config.yaml
train_examples: 42238
encoder_parallel_block: false
encoder_expert_mlp_ratio: 1
decoder_norm: "batchnorm"
decoder_blocks_per_level: 2
steps: 5700
adamw_weight_decay_other_params: 0.05
Rows from block 2 of the encoder of a small image denoising autoencoder, named by matrix and row number. Rows with one number belong to one neuron. Each number is 200 + 30 x the weight over its row's rms, rounded and kept within 0 to 999. All counts start at 0.
After each neuron's rows are labels from the 100 images, of 14976, where the neuron reaches its highest value: "strongest on" is what is common among them. Only what is clearly more common there than usual is listed. The data: capsule endoscopy frames (Kvasir-Capsule). In brackets: how many of the 100.
# fc1: MLP up (encoder.blocks.2.mlp.fc1.weight, 512x128), inputs 0-63
# fc2: MLP down (encoder.blocks.2.mlp.fc2.weight, 128x512, transposed), outputs 0-63

fc1.213,165,228,188,198,187,155,256,160,176,166,243,173,181,181,209,238,174,213,156,206,167,257,222,243,186,195,171,188,190,210,176,233,207,215,203,197,229,173,222,227,229,203,235,228,203,255,181,175,196,181,209,214,206,220,216,220,177,192,237,131,255,291,212,181
fc2.213,220,208,181,229,234,270,207,192,224,142,212,210,206,150,150,199,209,225,236,214,184,177,167,169,196,228,178,231,243,228,188,192,203,248,123,193,246,162,238,153,170,189,153,295,182,189,212,207,203,211,156,167,232,174,185,182,200,254,184,232,196,153,223,207
strongest on: finding: blood fresh (40)

fc1.368,157,159,164,187,246,178,170,173,206,248,180,208,248,131,182,207,171,179,163,166,179,151,153,208,245,172,251,232,213,189,185,184,205,171,147,171,250,253,181,218,211,218,197,236,200,228,216,171,150,221,213,188,200,219,215,206,255,224,235,232,284,208,198,215
fc2.368,272,215,256,195,145,212,197,209,167,238,229,172,182,243,214,150,175,235,233,233,222,209,209,177,238,173,216,235,200,225,226,236,197,200,193,239,176,196,225,150,175,194,183,259,208,200,163,238,187,231,238,205,201,179,153,145,176,207,201,182,152,220,209,174
strongest on: finding: pylorus (25)

fc1.37,252,186,185,225,203,189,168,152,158,139,229,176,196,210,152,172,189,152,207,206,161,220,225,144,203,264,193,191,233,236,212,182,208,194,241,182,182,167,161,198,167,239,232,243,200,186,238,207,228,181,174,189,246,184,210,202,188,183,157,263,238,289,230,214
fc2.37,188,232,205,161,145,179,215,222,111,204,217,188,187,235,191,191,208,171,198,159,226,162,201,237,209,202,227,163,239,203,187,190,160,210,219,162,168,190,192,179,179,213,218,212,183,210,233,206,223,232,195,184,212,213,138,242,201,211,226,201,119,208,179,211
strongest on: finding: blood fresh (30)

fc1.500,242,199,206,242,245,198,181,177,218,156,191,152,214,217,221,220,179,259,250,194,168,236,201,215,173,219,201,186,160,258,219,201,179,131,239,171,179,191,196,153,180,237,217,250,211,130,209,195,159,215,243,197,195,170,162,203,185,154,202,208,273,217,266,162
fc2.500,166,236,193,232,214,248,211,182,160,170,166,178,170,178,250,155,225,130,243,229,175,150,192,222,204,217,173,181,251,189,160,175,227,228,157,255,182,170,228,162,170,159,217,206,193,220,210,211,198,179,165,207,207,235,208,173,150,241,209,167,172,242,162,192
strongest on: finding: ileocecal valve (28)

fc1.150,240,211,129,258,223,213,180,251,235,232,244,202,253,169,201,207,211,189,209,169,268,148,189,197,164,192,179,214,189,218,277,195,184,163,182,237,189,167,201,169,211,221,203,228,256,189,276,267,151,179,227,165,174,226,203,194,177,156,185,165,235,184,195,207
fc2.150,221,170,245,162,177,226,226,200,250,166,218,175,162,235,192,158,219,150,211,170,190,152,205,218,194,165,266,211,213,193,166,228,187,193,166,151,238,251,176,213,168,181,134,193,171,184,179,163,262,231,227,244,190,220,153,221,236,199,215,203,148,246,216,208
strongest on: finding: pylorus (28)

fc1.129,168,196,274,185,232,206,255,222,259,190,196,221,182,199,239,215,180,246,240,221,217,209,162,188,187,247,242,195,196,178,176,191,201,155,154,232,137,150,208,170,182,184,183,186,171,164,149,166,201,215,209,183,175,220,173,225,188,194,199,161,234,217,244,180
fc2.129,195,230,129,235,186,190,171,218,260,202,179,179,249,175,176,217,190,184,149,155,170,212,219,243,148,168,132,209,209,245,202,224,200,230,185,191,251,238,198,190,206,203,194,226,252,175,199,213,188,183,195,216,219,205,220,199,183,191,174,128,193,216,144,209
strongest on: finding: ileocecal valve (33)

fc1.275,240,160,218,225,199,260,180,141,197,140,195,218,227,239,205,198,187,181,191,201,223,183,244,231,167,192,241,143,178,187,181,200,215,195,198,232,247,176,213,208,189,172,209,203,206,209,174,191,221,222,196,212,194,215,252,186,206,188,199,198,186,221,131,224
fc2.275,143,191,179,206,208,194,188,221,171,254,228,208,226,198,207,202,212,223,193,163,194,208,200,164,263,164,167,186,204,121,200,192,111,167,187,181,190,225,232,230,242,161,216,188,208,227,236,215,143,142,222,140,161,169,209,246,165,263,157,185,211,189,251,244
strongest on: finding: pylorus (27)

fc1.8,195,246,198,161,166,190,204,186,229,211,159,119,185,190,201,177,177,203,158,226,175,268,244,182,173,180,228,212,152,249,179,225,235,187,193,186,260,196,196,204,169,228,249,98,206,192,186,214,204,138,198,174,207,159,262,201,228,200,164,192,180,216,229,196
fc2.8,247,177,175,207,199,260,197,168,195,174,146,219,210,198,184,175,217,220,183,214,211,194,166,229,241,198,202,160,231,141,214,187,194,239,104,206,169,184,189,240,209,119,226,202,188,243,224,254,215,214,163,181,189,197,167,207,189,180,195,232,190,221,163,174
strongest on: finding: blood fresh (38)

fc1.371,228,230,186,180,205,222,156,176,224,180,225,159,217,181,206,149,188,170,157,226,164,189,132,234,177,160,231,153,224,181,170,148,163,221,216,198,194,254,207,195,280,130,212,150,218,226,231,167,206,233,193,189,255,185,198,167,176,138,195,221,184,215,177,230
fc2.371,243,179,170,184,211,171,220,209,191,175,239,168,196,244,198,235,202,230,207,178,179,208,221,179,208,207,200,244,162,201,283,245,176,180,177,205,206,202,246,180,147,250,211,234,157,209,200,189,262,231,209,207,207,174,210,248,246,213,210,178,212,214,228,208
strongest on: finding: pylorus (31)