{
  "encoder_norm": "layernorm",
  "encoder_slots_per_expert": 1,
  "encoder_shared_expert": false,
  "encoder_register_tokens": 8,
  "decoder_blocks_per_level": 2,
  "decoder_attention": false,
  "adamw_lr_other_params": 0.00086,
  "max_grad_norm": 3.0,
  "epochs": 13.0,
  "adamw_weight_decay_other_params": 0.05
}
Rows from block 6 of the encoder of a small image denoising autoencoder, named by matrix and row number. Rows with one number belong to one neuron. Each number is 128 + 24 x the weight over its row's rms, rounded and kept within 0 to 255. All counts start at 0. Numbers have three digits each.
After each neuron's rows are labels from the 100 images, of 14976, where the neuron reaches its highest value: "top examples" is what is common among them. Only what is clearly more common there than usual is listed. The data: capsule endoscopy frames (Kvasir-Capsule).
# fc1: MLP up (encoder.blocks.6.mlp.fc1.weight, 512x128), inputs 0-127
# fc2: MLP down (encoder.blocks.6.mlp.fc2.weight, 128x512, transposed), outputs 0-127

fc1.501:116152125096116118167128154111098135140103173111149099114168103128120152100116106191113102145163128113100138153113133150164098132122140136109149150097115113129136157104088137150076120155134122087160109148143141153108138132126139146087155151110109111118106123089126137135122108094199169168130128107114167111111153138082119165153088144122179128159136115136130109114122142132140139112087
fc2.501:155116125177126149104119114111146122092120091170105139137082140136129123086139131104107159109107109131151140096132116118154140139126111129139132097119107176133118100125159166144168154113142083108087091101133136168134092121108157141116137093138138144115134109107057144125135182139081109146169138131157153160130147133164121111112117130129088127137117117102141172173100142132162108161103
top examples: finding: pylorus

fc1.39:100122163132147147138125140163111146112135131142140127093119102119148138130130159100174088087101120122146147127076176147119148120134118119125089128098115114123159155151111131143156140138166115095113115160156148138093087119110122104128123180098065147115148138107102143141121196134136109130186147111102137137146139098147137145128106177088124118095091135134184121108132110110138133156117
fc2.39:117148082129116097077155146098128083136157114137091137134123157157145138114134136145107158139138103164114128149188090126149112124132125111124145119168118150144101107118133107117094123132076151171113110124124099129109161166109108113139138071101162116104145150142177149124134045111143154140090136168112104099144124138147097140134125093149137131146162125120128111140144148140172127125128
top examples: finding: pylorus

fc1.171:175131148116126113160100107113119137098097114151146138099087151063154140131137150121114131133115110157129129164107154121107119124139128110080100128157127147124138136163124116148128114153082102152106114092110150149129127159104117122159118137162134078115141104122166192091163131086146121108121127157145084117100134110197127104144143104120129135125096100149116148163118178134108130146164
fc2.171:102140118131114137144096133161109132138121103124115148132142150166081109170073096124102116100108114107131164136132145140162089144165137103137119121086140107120134136136126127110118139142165130091171154148124173127107133076149075128095132127122061158146113141119128143148145148161100131138125161100116161135178123125060121121137088167120169109112156112118138090101126129129141132134138
top examples: finding: pylorus

fc1.434:137127138142126123149111101111144121139144129134108140087149119110114111142137153188110117078136141116110149138119107120109161148123122112107110159128125092115122156112171168123109150135145153125095139106095132168057125115108136190129125101133097154163139139097141122185119155085134153140142141154125145130117174183109113095103121116079072107119097129123134105116155119143147112165099
fc2.434:134162146108161123137106106159110111105119074088106138126145091121137157138145108108177163141126111143151090141152155132127084142153103128157153102142144157125122108128083120126129075146145164098194099132110154124140122093099137104128144181102097124093113092118137112142131139142130153099076131109116144140129054119137114138141111150120138132149140095140161114136132165134134157102120
top examples: finding: foreign body

fc1.104:153083146144062132135155117140162135127088132096108115102136136121167162100133107145145160135111141142136116155166134079126147118131174176114109125148183153080117102128119134154114162140140158093147117106152124087130152131140162104132107085113107123102154147097125118125145100140125117126138103116124128116109157087149190119121072105110101112162142101152150133134139108128120112120165
fc2.104:139143104158152143150108119095104113125115149145124123103148111117072081133118120179114109163125132113111149144080103157139088124141144071133137150156160078144149135087159117094150138114114112204152147133111124138133151102115113132106144162143168151154102134122157134118109174142146126151123133128136124125121114148106117081132134165148162146116085140130091125101073145127128125098147
top examples: finding: pylorus

fc1.473:133109150135151138065118142097138136119156121117101154151146125114095143094111084144130112090145144141108121123122116147119091100131125093083118167131157134116155146073124114102152141118126144150130142130118113122086144115107151099113132111154172093160125159145150102116164195129094090120136175155156150144129090136085116087157165145151133134113151160142122127146111143146102114177130
fc2.473:142144082163115115142152117112117142129091132150134124149124167120172104185158145116096119141135142099136155130126138160135124185105105138135149060135126140124097122172139151138109139154105119122131106116123154110141116136129122135134118119140104169088106094118119131127095065131163161110133112122073112094113159129184121166123079112108161165141108121126135135110127136120139132069151
top examples: finding: foreign body

fc1.125:134134132111117078100151115172106096184149136132133131109112132140148154088147122142094137140141093125192109137087136125118101153173139143170089119162122138130102136098119157178114154171131121078114146110136163140144137123149116148073130128094130147142109132145098119117142127120135125127115112118088167090098163101106137134134075130165144109152160152136098105117128122126113137089154
fc2.125:141138107156154175170159117103136139108104140090113102144132110106093098145116135103143135137115154107081128129115096131130144132112164126136156142101166105136140125123147134048138117085112139160142128158140110130116143125103148115172143125147113139153127130114146119132149138108109179137140158149144128141190085164152113112142139156059124143099090097123131146121095128142146099176097
top examples: finding: pylorus

fc1.123:138119150128137132105137155151084057121168147124117085169098079134141117139143127101102162113116126101134139131107153136120129176143072168147118142168123110142130141132166123161105152214151140083150120123112140131118120149148128100104158145122118133168139142137107126155135121103098143110081128144137098119092143088127116135159118151106133101112128119143170134106153112125136096095122
fc2.123:147147145126100156165108091099100143153148142158080123119127136151143148127132081100081150151109104151142111140143126094120141138110132114125084111124112147138117104144097162151117135090139114149098130174121163096100161133140141097090096127140128139104133169115174120151114118144195090131121149131164128124166148121091133144102142127154113093124118142182145098115149147132123126159073
top examples: finding: pylorus

fc1.480:136123160129123170106110148121105131154133140117128160094131131115166070115153120113157116132144106128109126126114123118085129116163130119113132120149148099127127157136155155082186126119096151122092113118112130131055151090095150117117149116140178121109124127169156133163131132097129132143097137140119083142121103149115136124168129174090090130141120108179160133137124165128079123181112
fc2.480:123149086133126107108129109145153141105108134132143087135154101126100172120115113162096084110119162142136136162105119158138124161135151161065121138148140151120134086112133140142080129100165132143157135123130154113181135150130134172154117165101080136126119111120068122090139114152117152123133114101127100158146163120134151102098118069143119123160127134079124125120173142158138113105151
top examples: finding: pylorus

fc1.285:140150121103143121110104111111136132184123128134097104141152126118175142072140119095114105121107144158118153106143105108124093111166102140152120119134124112048127201160138149105123106132098118131109179132117139134152170107129109129116116122149110136116143156171148103148143122128120116126172171125129147110120144145090133121143105157135118145128085135191115080102148166136134097126109
fc2.285:139125137161117103132161136131130110073145123101120129120126132185117128154173117139173113145170086140122129151153148155120070139118112099128135103151142159126116101118119148126146126164107162126150066133112111121127120103119129123140112099109107105126099110107102153092162096107113155149106142123140096118112142133151166134119151060145089150143153140086137172133105094139138192121137
top examples: finding: foreign body

fc1.60:142147129086109091118164110135147114122114087197141133130077141098141143089162136127140074115148116129173122145143139131115091117154097115124089153187125106102124132121124167146115145146122129117160115109151129119163164105129132139123099126109129125111116127139110165122151112110125115118156105173090170096094163111118157111140114137161121101135158188128108123126097161126085155113118
fc2.60:137104107156140136131128153108116151132094153111118132138183133142117074152086162164127152115108148113092143122130076126152158163148162129165158106107146160151137118122141105085141131127120090134098103135131124141152130120134122117118168104132103167112136150103116108083123151096142136153092147101157092133171143172157122100138117122108166142109061107121131136145136108149115066126132
top examples: finding: pylorus

fc1.427:148102120159131132118124126168106124108125131165137138116102148130119110173119165133185149148116134112125120130085125113104127138145106075132154082141116152098153116081129098171152113124122127121124125146103108133098140123090090134140111118148107125124099159163082130123156125148154142178111099116144160142161094154107117137162105152125084138162103116108174186130094166133114080117134
fc2.427:162168129129109128154184097092179144120108123066129116085178092125114116086127100133133142127169115155099091088145128161155128165158126173112075121097131141099148112143100133094111149086132128123165121144132155108126123093169171102127124172106146138103125106102139119118113161124105129139154126128111114102159114120147129155132113115125131115136146134165100093135145118134153136134132
top examples: finding: foreign body

fc1.74:129098144106122108137117102145133119165106142100114114123136135125119151117149119157092138160134124136118114120160122141092153115101104085123133096145145162126113159114123086199116093098160156123164106141118148127120115095182121106131152106121130191143114140126108159134185133096096131102115117157160127109125104158104149074163101100093151114148158101155125145157126169129101135094135
fc2.74:122170149172116078115157111110155184114124127125138129113135102151108153175104175125125141122129146119117165138101185125127143106131148146155144112134103105114157098100107138135113183161120104132122140097162128119142104134132115129128144166184134120098130140104124115108116123148169110132079139117093137120099123125160117090172161119081130150079114145111138124070133087128131108126140
top examples: finding: pylorus

fc1.203:124140142084139132108147124147140124141081153156105109095148126083139116141135142153126107168117109143116148119093105068125138159123138147084119147126112094114107150096131104119149167123156148135126136110140159141105158136113108136128146101131130103135138204141124142131161104079155120083168136115137151154135135171116102100072152154154078158151140095166154101154134109150124112132124
fc2.203:120133101135117160172078138116118110111154126108129169114179130141131123121093121149113142133143142120160120152103152165126077106145078130143137106120151141118168117149066112110118125157130129116176118167092101121112151103136141135089154125119087135148097067107136149133137115173106160165119146119076127125174111150147148147148108123132138159105142148166135103103139168106118146127123
top examples: finding: foreign body

fc1.387:110145147146149104144127134108104120144093191183160157115145088157140108126104138130104146166122117103108152136086145154149155152122166113157136116113106146130144126141124092138109193121138105118113100122140122124137132143112109166063175089090127133126105131102117128124103141118124117157181115168151107109104134151112144098126103110143170102136119130146114136114142093124089105079154
fc2.387:094152125143094164126107150158136110117140104095162100111112135070145100119159125127154133127122155093120138147145132107087098114141110120101093158127189135118168138121166138127106089107114136156164138143143146137084162163147146082189139099131134081167113096140116124124143112144109119099161137085078133144182134134125116129134137148103113143145132130099143123116119116100158129147148
top examples: finding: ileocecal valve

fc1.457:143102115126134143066139127119086117138135136113119114126123171120070176081123161118152101116133122114137167118119117132159099136131098141124107104131103129136122104123127152138119130154093165093115149128104140091092097109120144112138166134116152135149150160162190142180156160120076120120108148142110123098103094083115172139134134179124159135142116108134158072128109136143133134136138
fc2.457:139157110134117104135133098117188136080127103183133125130131110172151099149112104148115130151130118119125079160171108147114119148165122101113126141116161083131124110137149132113113116130154138174135074151137131188140129120128122135129135113120126117112091111120077139077093082127154126145145152168080145126104142159139122134089123092130103116153159166106144136103139152136150152093119
top examples: finding: ileocecal valve

fc1.384:143093140152120166132166182169146149089139086133146095107137138107152138090116160182108105123143132156125116145095097099107140151143149093079118117101128139099131105116120110142123119121156140151143104117114106123079117133158112088146118129112095132130124143147115127121146169107149128126153176115125102147147131157138119089073109161117101115128156107145141151178152121194107105131113
fc2.384:125133125130147121136107126108065111123108118138090110144112154140121169144155133100145135156125113130143139138096145130158104135124105135175135132115142090114134177149089119119117159145113116067135123149122137119138132125077111164090164161130114144083119129132154158162134117126145155142116089167096199123127091145124135171175129120125144139091093142114140105094140149098090142097163
top examples: finding: foreign body

fc1.453:117113167129176124139135153106129111124168208151145134116147078170134131145127125085164154102118119117127162116124168124094146130108093133120126109073121103127141120131112106156119143148173130113134134142136152148119063148142121145100175146107126123118151156133116089164108146124138095137122118106156110159102168142157119103115089111120107114137095101139155155111118093137100148094148
fc2.453:135120095130078118085120120151118131153099080117120139114126148107136163122158098145068093147126135158115109143111098112129121128129177138107114155163159147131097141105127120115135135123068122144125143123152072129127145121144144102189115117139139151134133116133133168091178103131100148094104139130091138117141085123126134137106177151146129115125186151103133099120133173146155131172139
top examples: finding: pylorus

fc1.471:149126099133143116079116154120134127153123151140098168138128094130142142100138137163151165121149150134143111114134140142111144132146115100132102115111124160077126112151110180062114109158167121162143138122136104151134158147128096157077137119169093135089139132134159108124112117063137137116119122126147096148105106169185096098132092129118116119139102137167127120138072132136150128106164
fc2.471:116169151066127125139170077155138109148105144105134122117155129132109113115106111101147086148127121123113161134109117170118126125135135174133128109151124106186127154145139164201155138094092149129133131111087149123151145064149122104155179144100127111164071162137146141105109133127121100133122112152123162096137126107115142128150111133097103130141137133139101136100159096127108115122114
top examples: finding: foreign body

fc1.212:114152117086133106163127099141126129092162143178130121094118097154093145116116160109116089114154134146154151145133134128114105115113056129134067163123099112101122122147125137154119146127125153122139167100158132158168148144109143155146110152063114138139100124131127133148124159094151140112132103153147136118116174102172161106146096102106149141119107139128104165105104086152135166108131
fc2.212:129103106145138151115131173135119137155118113092118154161148129077169112142155100149098135086118159095126133126136081122120143111127180131139151122106150175184106120117121126111156115115120125134134091162114127117134135135141118087148141074126131126148145164099151136148134080123103153116106155073109107142133071152109107132118127160117131099143190081159139133116136145137124100166135
top examples: finding: pylorus

fc1.320:180144119114110115142150120148128096126155145138110104114142145145101132122098195171064136101141114161123156115121111074121161126106114118127113151160124067116115136125126163169123164160114135169121168102117148139114088136137116111133150130094119149138101129104120163110123181087137153110111142135084156145128143120122084110076148119134134124119117119123122134128085101134148146167105
fc2.320:103130122133134168133083094140156115122099116097137145119110071125135140142143068096183143118131139094141079123159161152147104149180139130143120108084159174141175088153138096093127116149116160100142102108149104152120131113113144135097099135128116125120135137141104075144154079103125129130164140152148140149106095138137148099148110149090121150162129139149146126132116127100147124135114
top examples: finding: blood fresh

fc1.335:159121167132155148133145161162168137176136117151081119072092130117125088153079175146125123111123101116149143110142129083115152128105093112113151100125124189107120143108122126158100136131143150174128147113147096143095121111134158087126087098097094144107140109130117124107109167111135114132181126149102130136129106153142137108110158154155094122125116130145111157151126122133156103169104
fc2.335:131166180082103156145157094115110152132095141106145078184138136085157154110160079128113113142139151101114107146116105163118091144150144149117122125109157125128153152145105137101154131135140141097137134130092121128168135090128122136124159152115153150105056108133168083152088129148122141134092099123105123139150131156109121139140125147101118146166121153161087112117142148100125138136150
top examples: finding: ileocecal valve

fc1.190:088151111096124121118152116143123137097119142169127110121107126158067170114130141135124085111157143141155178148153120137149113083119072154082081140118112110085139115143124146162091110177136118099146125150151155129149116161139152148162124166120078132137118113153132134125117117128144100102126125144098173106113149131146143119135110125102132132095126160133133132087129107161143183104084
fc2.190:153095128149128155138122186126125121184142131122110168107155138117188067129122130131097168121129140123099105111086118115134144123181156118192153090154136153175115110103115117121134134106109111126141121105103106161159120082139126120082150107133151137097134135121109122118160115103110146121090153085145098123110105143126122155131116140151153131158160096143103149176131127117129095131117
top examples: finding: pylorus

fc1.238:108123154106142131124119142122153117145107147112113163118147102110152128090126121170155122106154125134125128111141094113153118085134104077113109135138126142111117156124142136155120152113161125166110135148119142082094139090162064122092123109147151115136133163139116090109145145134159125123167114088163118121151110155117123089079111125105129153138139117155113088155132138167218161116089
fc2.238:150182106132171132128119124147142110143127133129131102143125115145101095131145130091126129123113089139138140118104193130089129133124099190138143105123129118129125133131092151119152127163112124107172106142117121145144127098084148147135140136124127138119114087153126090174131125178102134096056107134096189140073099115140149138174114141161097149139107135144125137130136104148077127136101
top examples: finding: foreign body

fc1.366:121117099128127099093121142171120131119143127114114112103102150100111106147144166176135138142125140094065138116153098157123122169100128086136117127157162136128113136121161150117115131109123127096136134102117119168109147121106114099112179162121153124110145087120143124152110102065138137148087143164114169117136126150159098154152153130114152107165208113099123107159093111142139135138114
fc2.366:147162106106113110170129084112191152147108137112130156115113102123100116116073088088124149125144102135125131148134172137132134125132127174093150132137098146167122104158083180153129156138142142172145117121141168106127139122121164129143130104142131101098097162145094112082122134128133124116158092123146106119119109142165156095132098115126112135180076119165113130129125132091122112149150
top examples: finding: foreign body; finding: pylorus

fc1.162:104112149137151147118123142147132129117143133123078163094155100119125120134128113168150136113129113125067128121161120178111125105130109112113100128165176091094161162124131161110141172127137153156123110089110076171106136111155152132085122092157105124141128115131117115112139160111166113114125120117147133114138168166152143122104110103115083117100161170138095122138182088163115131143131
fc2.162:122162096129119140155145098159115130176136153114125108121113149132119135126125124120100112148159136119179137138117127107140116122141127134148170106128097154132077090133124115150121099148106137107159150123117143103123160085092087165138168118130167117106114140124165113187156128118098170141113131150120121136158075084122110128164114151113164147186053085131133111135118149112122117131123
top examples: finding: foreign body

fc1.340:127142104150132147119117153156125118123151157100088050146115104133111120141150117106113113148106088136085151110139143114120119147149062098136116139139166100069145173116121119152153152115097162125094165133144132172148163091118098115148144134094113175105100113145136077153130137128103159119133129138171158129172149140154081121123124158125135153105137105122111135136122116155134126129115
fc2.340:123156174084126135138162121111145149141161067138141209112161151127120117130124153113135101094140123141137105113155150113106134138092172165108142124171129140139115091122110138169078137107143105157149116118136137069128117137157158128124104123136120091135113158132155150097121151105117089103119142107095087159136120099111134112096121080144111135121164103136180116125126149134124140136104
top examples: finding: pylorus

fc1.18:138096143156113120149113120127146091109143119147084151162099099145193102146152125121129130132137130140117116116125147108110126113127156114164170118128154132166115145116157136121136152126165128146160150153144127178121117107104166092152148127103122126080114142118175144106152131141102099112134112167122139116126091104098112151131103086073134144099112077143183110102168146093113080134149
fc2.18:114097095149170070162135141124103149108146135150132089121202126140133159118087101143170123128117129127133152114114118162132146101143133109106177131089153121086097118099130135131145125123139129132119098073124151119093128129124113167145167147152170137136169104137094104156091137141154137118143088092134135100106154164120149119131149191150109144148124132109112113139096112115097136118126
top examples: finding: ileocecal valve

fc1.154:123121152171149096140130098115121109126132130148134130126142123167111175070106108142119092148137144115111129132094091149117104168125074087145109148088093139161105165152146120176135142111103144155135186128138117173137125129141156157176121115114134124163116123096130141150130124061145151124125113123130078152108098101122132114104149153112138123148137144165093085115126156122128097143148
fc2.154:105143138057132124110090131146101150134103102119128122128137129107117170143106147087157107118125163118167101152160159085169162099154152153121120140141105104137150099138131141102117105173131099116068144138140155107118153110107149147114130105162067161128145124151145137166090119149118135107134114158129161109073115132113123151153141106137098113144147109165163161119112107110136134122098
top examples: finding: pylorus

fc1.346:134125121048153134133091124162116108155111120147107138139124160089136105093122132119172120147165131138145117107165122106139139124111124072137139120171127123089116155138131124115092134152103120141114136118121105124140192103118128135104150114145167143164098167155130136130171123119117107097175108159162186084097114144108164111144103122136140085128148144151104106151096160120140126114140
fc2.346:141111150198120128138189119088162186098128097129147128101133098127132109116104173141126133139117136123110144124145103133133124151150130145124118091099110142132163104131138140137155109128151157117145081138132133164110111158133131135154122106138078131122151090072117119145110157115080108183095138122125092157154201137163116117100117104102141138152095109134133132154112132154125142133102
top examples: finding: foreign body

fc1.394:143119131084141114095110155161117119145094127125111145172111081082147116125160120161109150103172142126110091126119139155114108095092116096117149128151143133090125166124174126146108120109160123124151101136097163173086158114153114096088126132133144133130135115139120104146159148107138124128104145139154162121118132130085104087192142135124149121123146116124091122203127117154134162147109
fc2.394:162134132128096109128158126087157150094152122126152136083146150170111123117152129107099150146118114104130198112119145139111125161139096161115120117116138140157099125146071123163157171164070130105114113109149129103152095118111171128174144113160126103139135123143098120128128087108131093156150115111138124109122134166157138112127120106135120177166143164137136113080131110080107143118119
top examples: finding: foreign body

fc1.205:100135131148118088099127161150133082115114132103131130146103095073115109092129157135137158135101139115098137116147115133112084154123123091141131116142126087099125133138116169123107147137111127117131148123110138168174130130137099111154179151152137161115111144114151130160168164091138086159101139173123137121078133149168103131133115147124101129154187139119108081166112099141130172105105
fc2.205:121154093116131109158145098155154165179138120125082129116116150121123122118102117098077104128144154130141130127138131138164149154095165167095144138109102141183126095131120139168142151137134159175104138095134174109085141076120156125112125119156133123114115126146124134105111095112123162104153118118141124116167111112149137098130131122113132147180079089161133126153132120081123111182108
top examples: finding: foreign body; finding: pylorus

fc1.163:131090110147170132132121147127172133149132113161116102118120105100140130134115147105145116122145149142152129106113134105105125152132105079130147126107121167130091115120127127100160084128123112093101079089158093141145172091177102157122170123119128155137155140105165123140081093077154136139127158081171105125153150117155134174132126146085124130177155119108092141122109116146130123156122
fc2.163:089158161124081142092168120161104122078087135107143141149125133179131092118120105179136090147115085102121100150103102143148105135119109158118094148145139103123167180143151133142134170121127107167124104174120128142143117142121127102132116138100122100100063132146129129130132198155126127118102093142108152143156129143106116140112149115167127138090119140156131123123140119158125121148123
top examples: finding: pylorus

fc1.267:065091127159135137087110163157129117105105139076123124151110124139164145094132132129131142104076123114120100127114092160109119115159103089146109098167158119155146159157100179109139166101109142126102100138129124149111155070167117121090147151117132157113153159117121085166174141125137114135141118165149150123099131133173121097148101133130117103135134112140119130171134129150131128107145
fc2.267:126163121108134148149146083145118126191151119155055137127151177122110108145112114115095113115130132106120151134134154127117130162108169184086162133148126106096105111124141153157137121111114161125132150101138178082122151120107139109134146151129122106144075128160139141124082113079130122123123175084118125114170117118101127112129118112133105150169129095163119118142159094098133126132123
top examples: finding: foreign body

fc1.310:104082103129135108151094103128173134111162081103141135137081116100131125137124090151122093099178146131154125082152161121088108158122113118122147139127115147163163146100145155094110168133126120160115130140063122169138120122127121104133100170120143115121135106142110113145149133124168138085167117130143151132127136134097164079141117132118128143134079116099154150166149151126169131139099
fc2.310:169131158163128120092157141111143125132138104113147142137112158113136123101124183133121154088157143153091128103162145111138096110080145178140117119124131081093127110170118108185122119064139085142146119095128133144124154132134140130154123105152127109140127109118109086142083106144088155144143120130197117141161096155138139107115127173135117169132151135169122114114109133126130142146116
top examples: finding: pylorus

fc1.360:165134146074125100130112132082104115194127125096118145112145151094139159088173142124127122110148102159125142086149137154128117141157089142089091122197120130088123170130127161166106099137130155105154136125087121106113144100149088122092146111129143138159133159169152112133138132134122117124152108116137172093113128169144139130109137138113140122141103099168123087125127143146151129107131
fc2.360:120129119171121123128166112155163107099107110111089138100124108159102104126133108148159130140116141113143130147122126102118082111079140093157118156093122145184116114141122146116146125161108133143164092163111133166119121096155112131191127079153096133114106120068111132160161148116150096113098172117118145140124143100145156096142104120121104140106190136104103143110124126164118127152134
top examples: finding: foreign body

fc1.37:131135106142152104108089121174134110073115118126093169147144138105109091097134128158127153120094154126146120129173141137092102117098111108121139151141103111129135153151134134100132163126152106136121121106104129134120113134169124147099156052131123166109131136108158089171147154100157144130081128178136106120143156155153126109159115128129147135136171100126092190146100100152101127115114
fc2.37:096156107131138141144181129135168146179135137086144104120148124118083129147111132112110097146142110095100094128128162103146138132152126178134113113085142113157120095150091131175127119102124138132127132123137155138145158103088154118113156183139121106132076138142149122106128123125140149126118136128130153104123062087131127123135140132111152153157103116151153099115183117070109110181117
top examples: finding: foreign body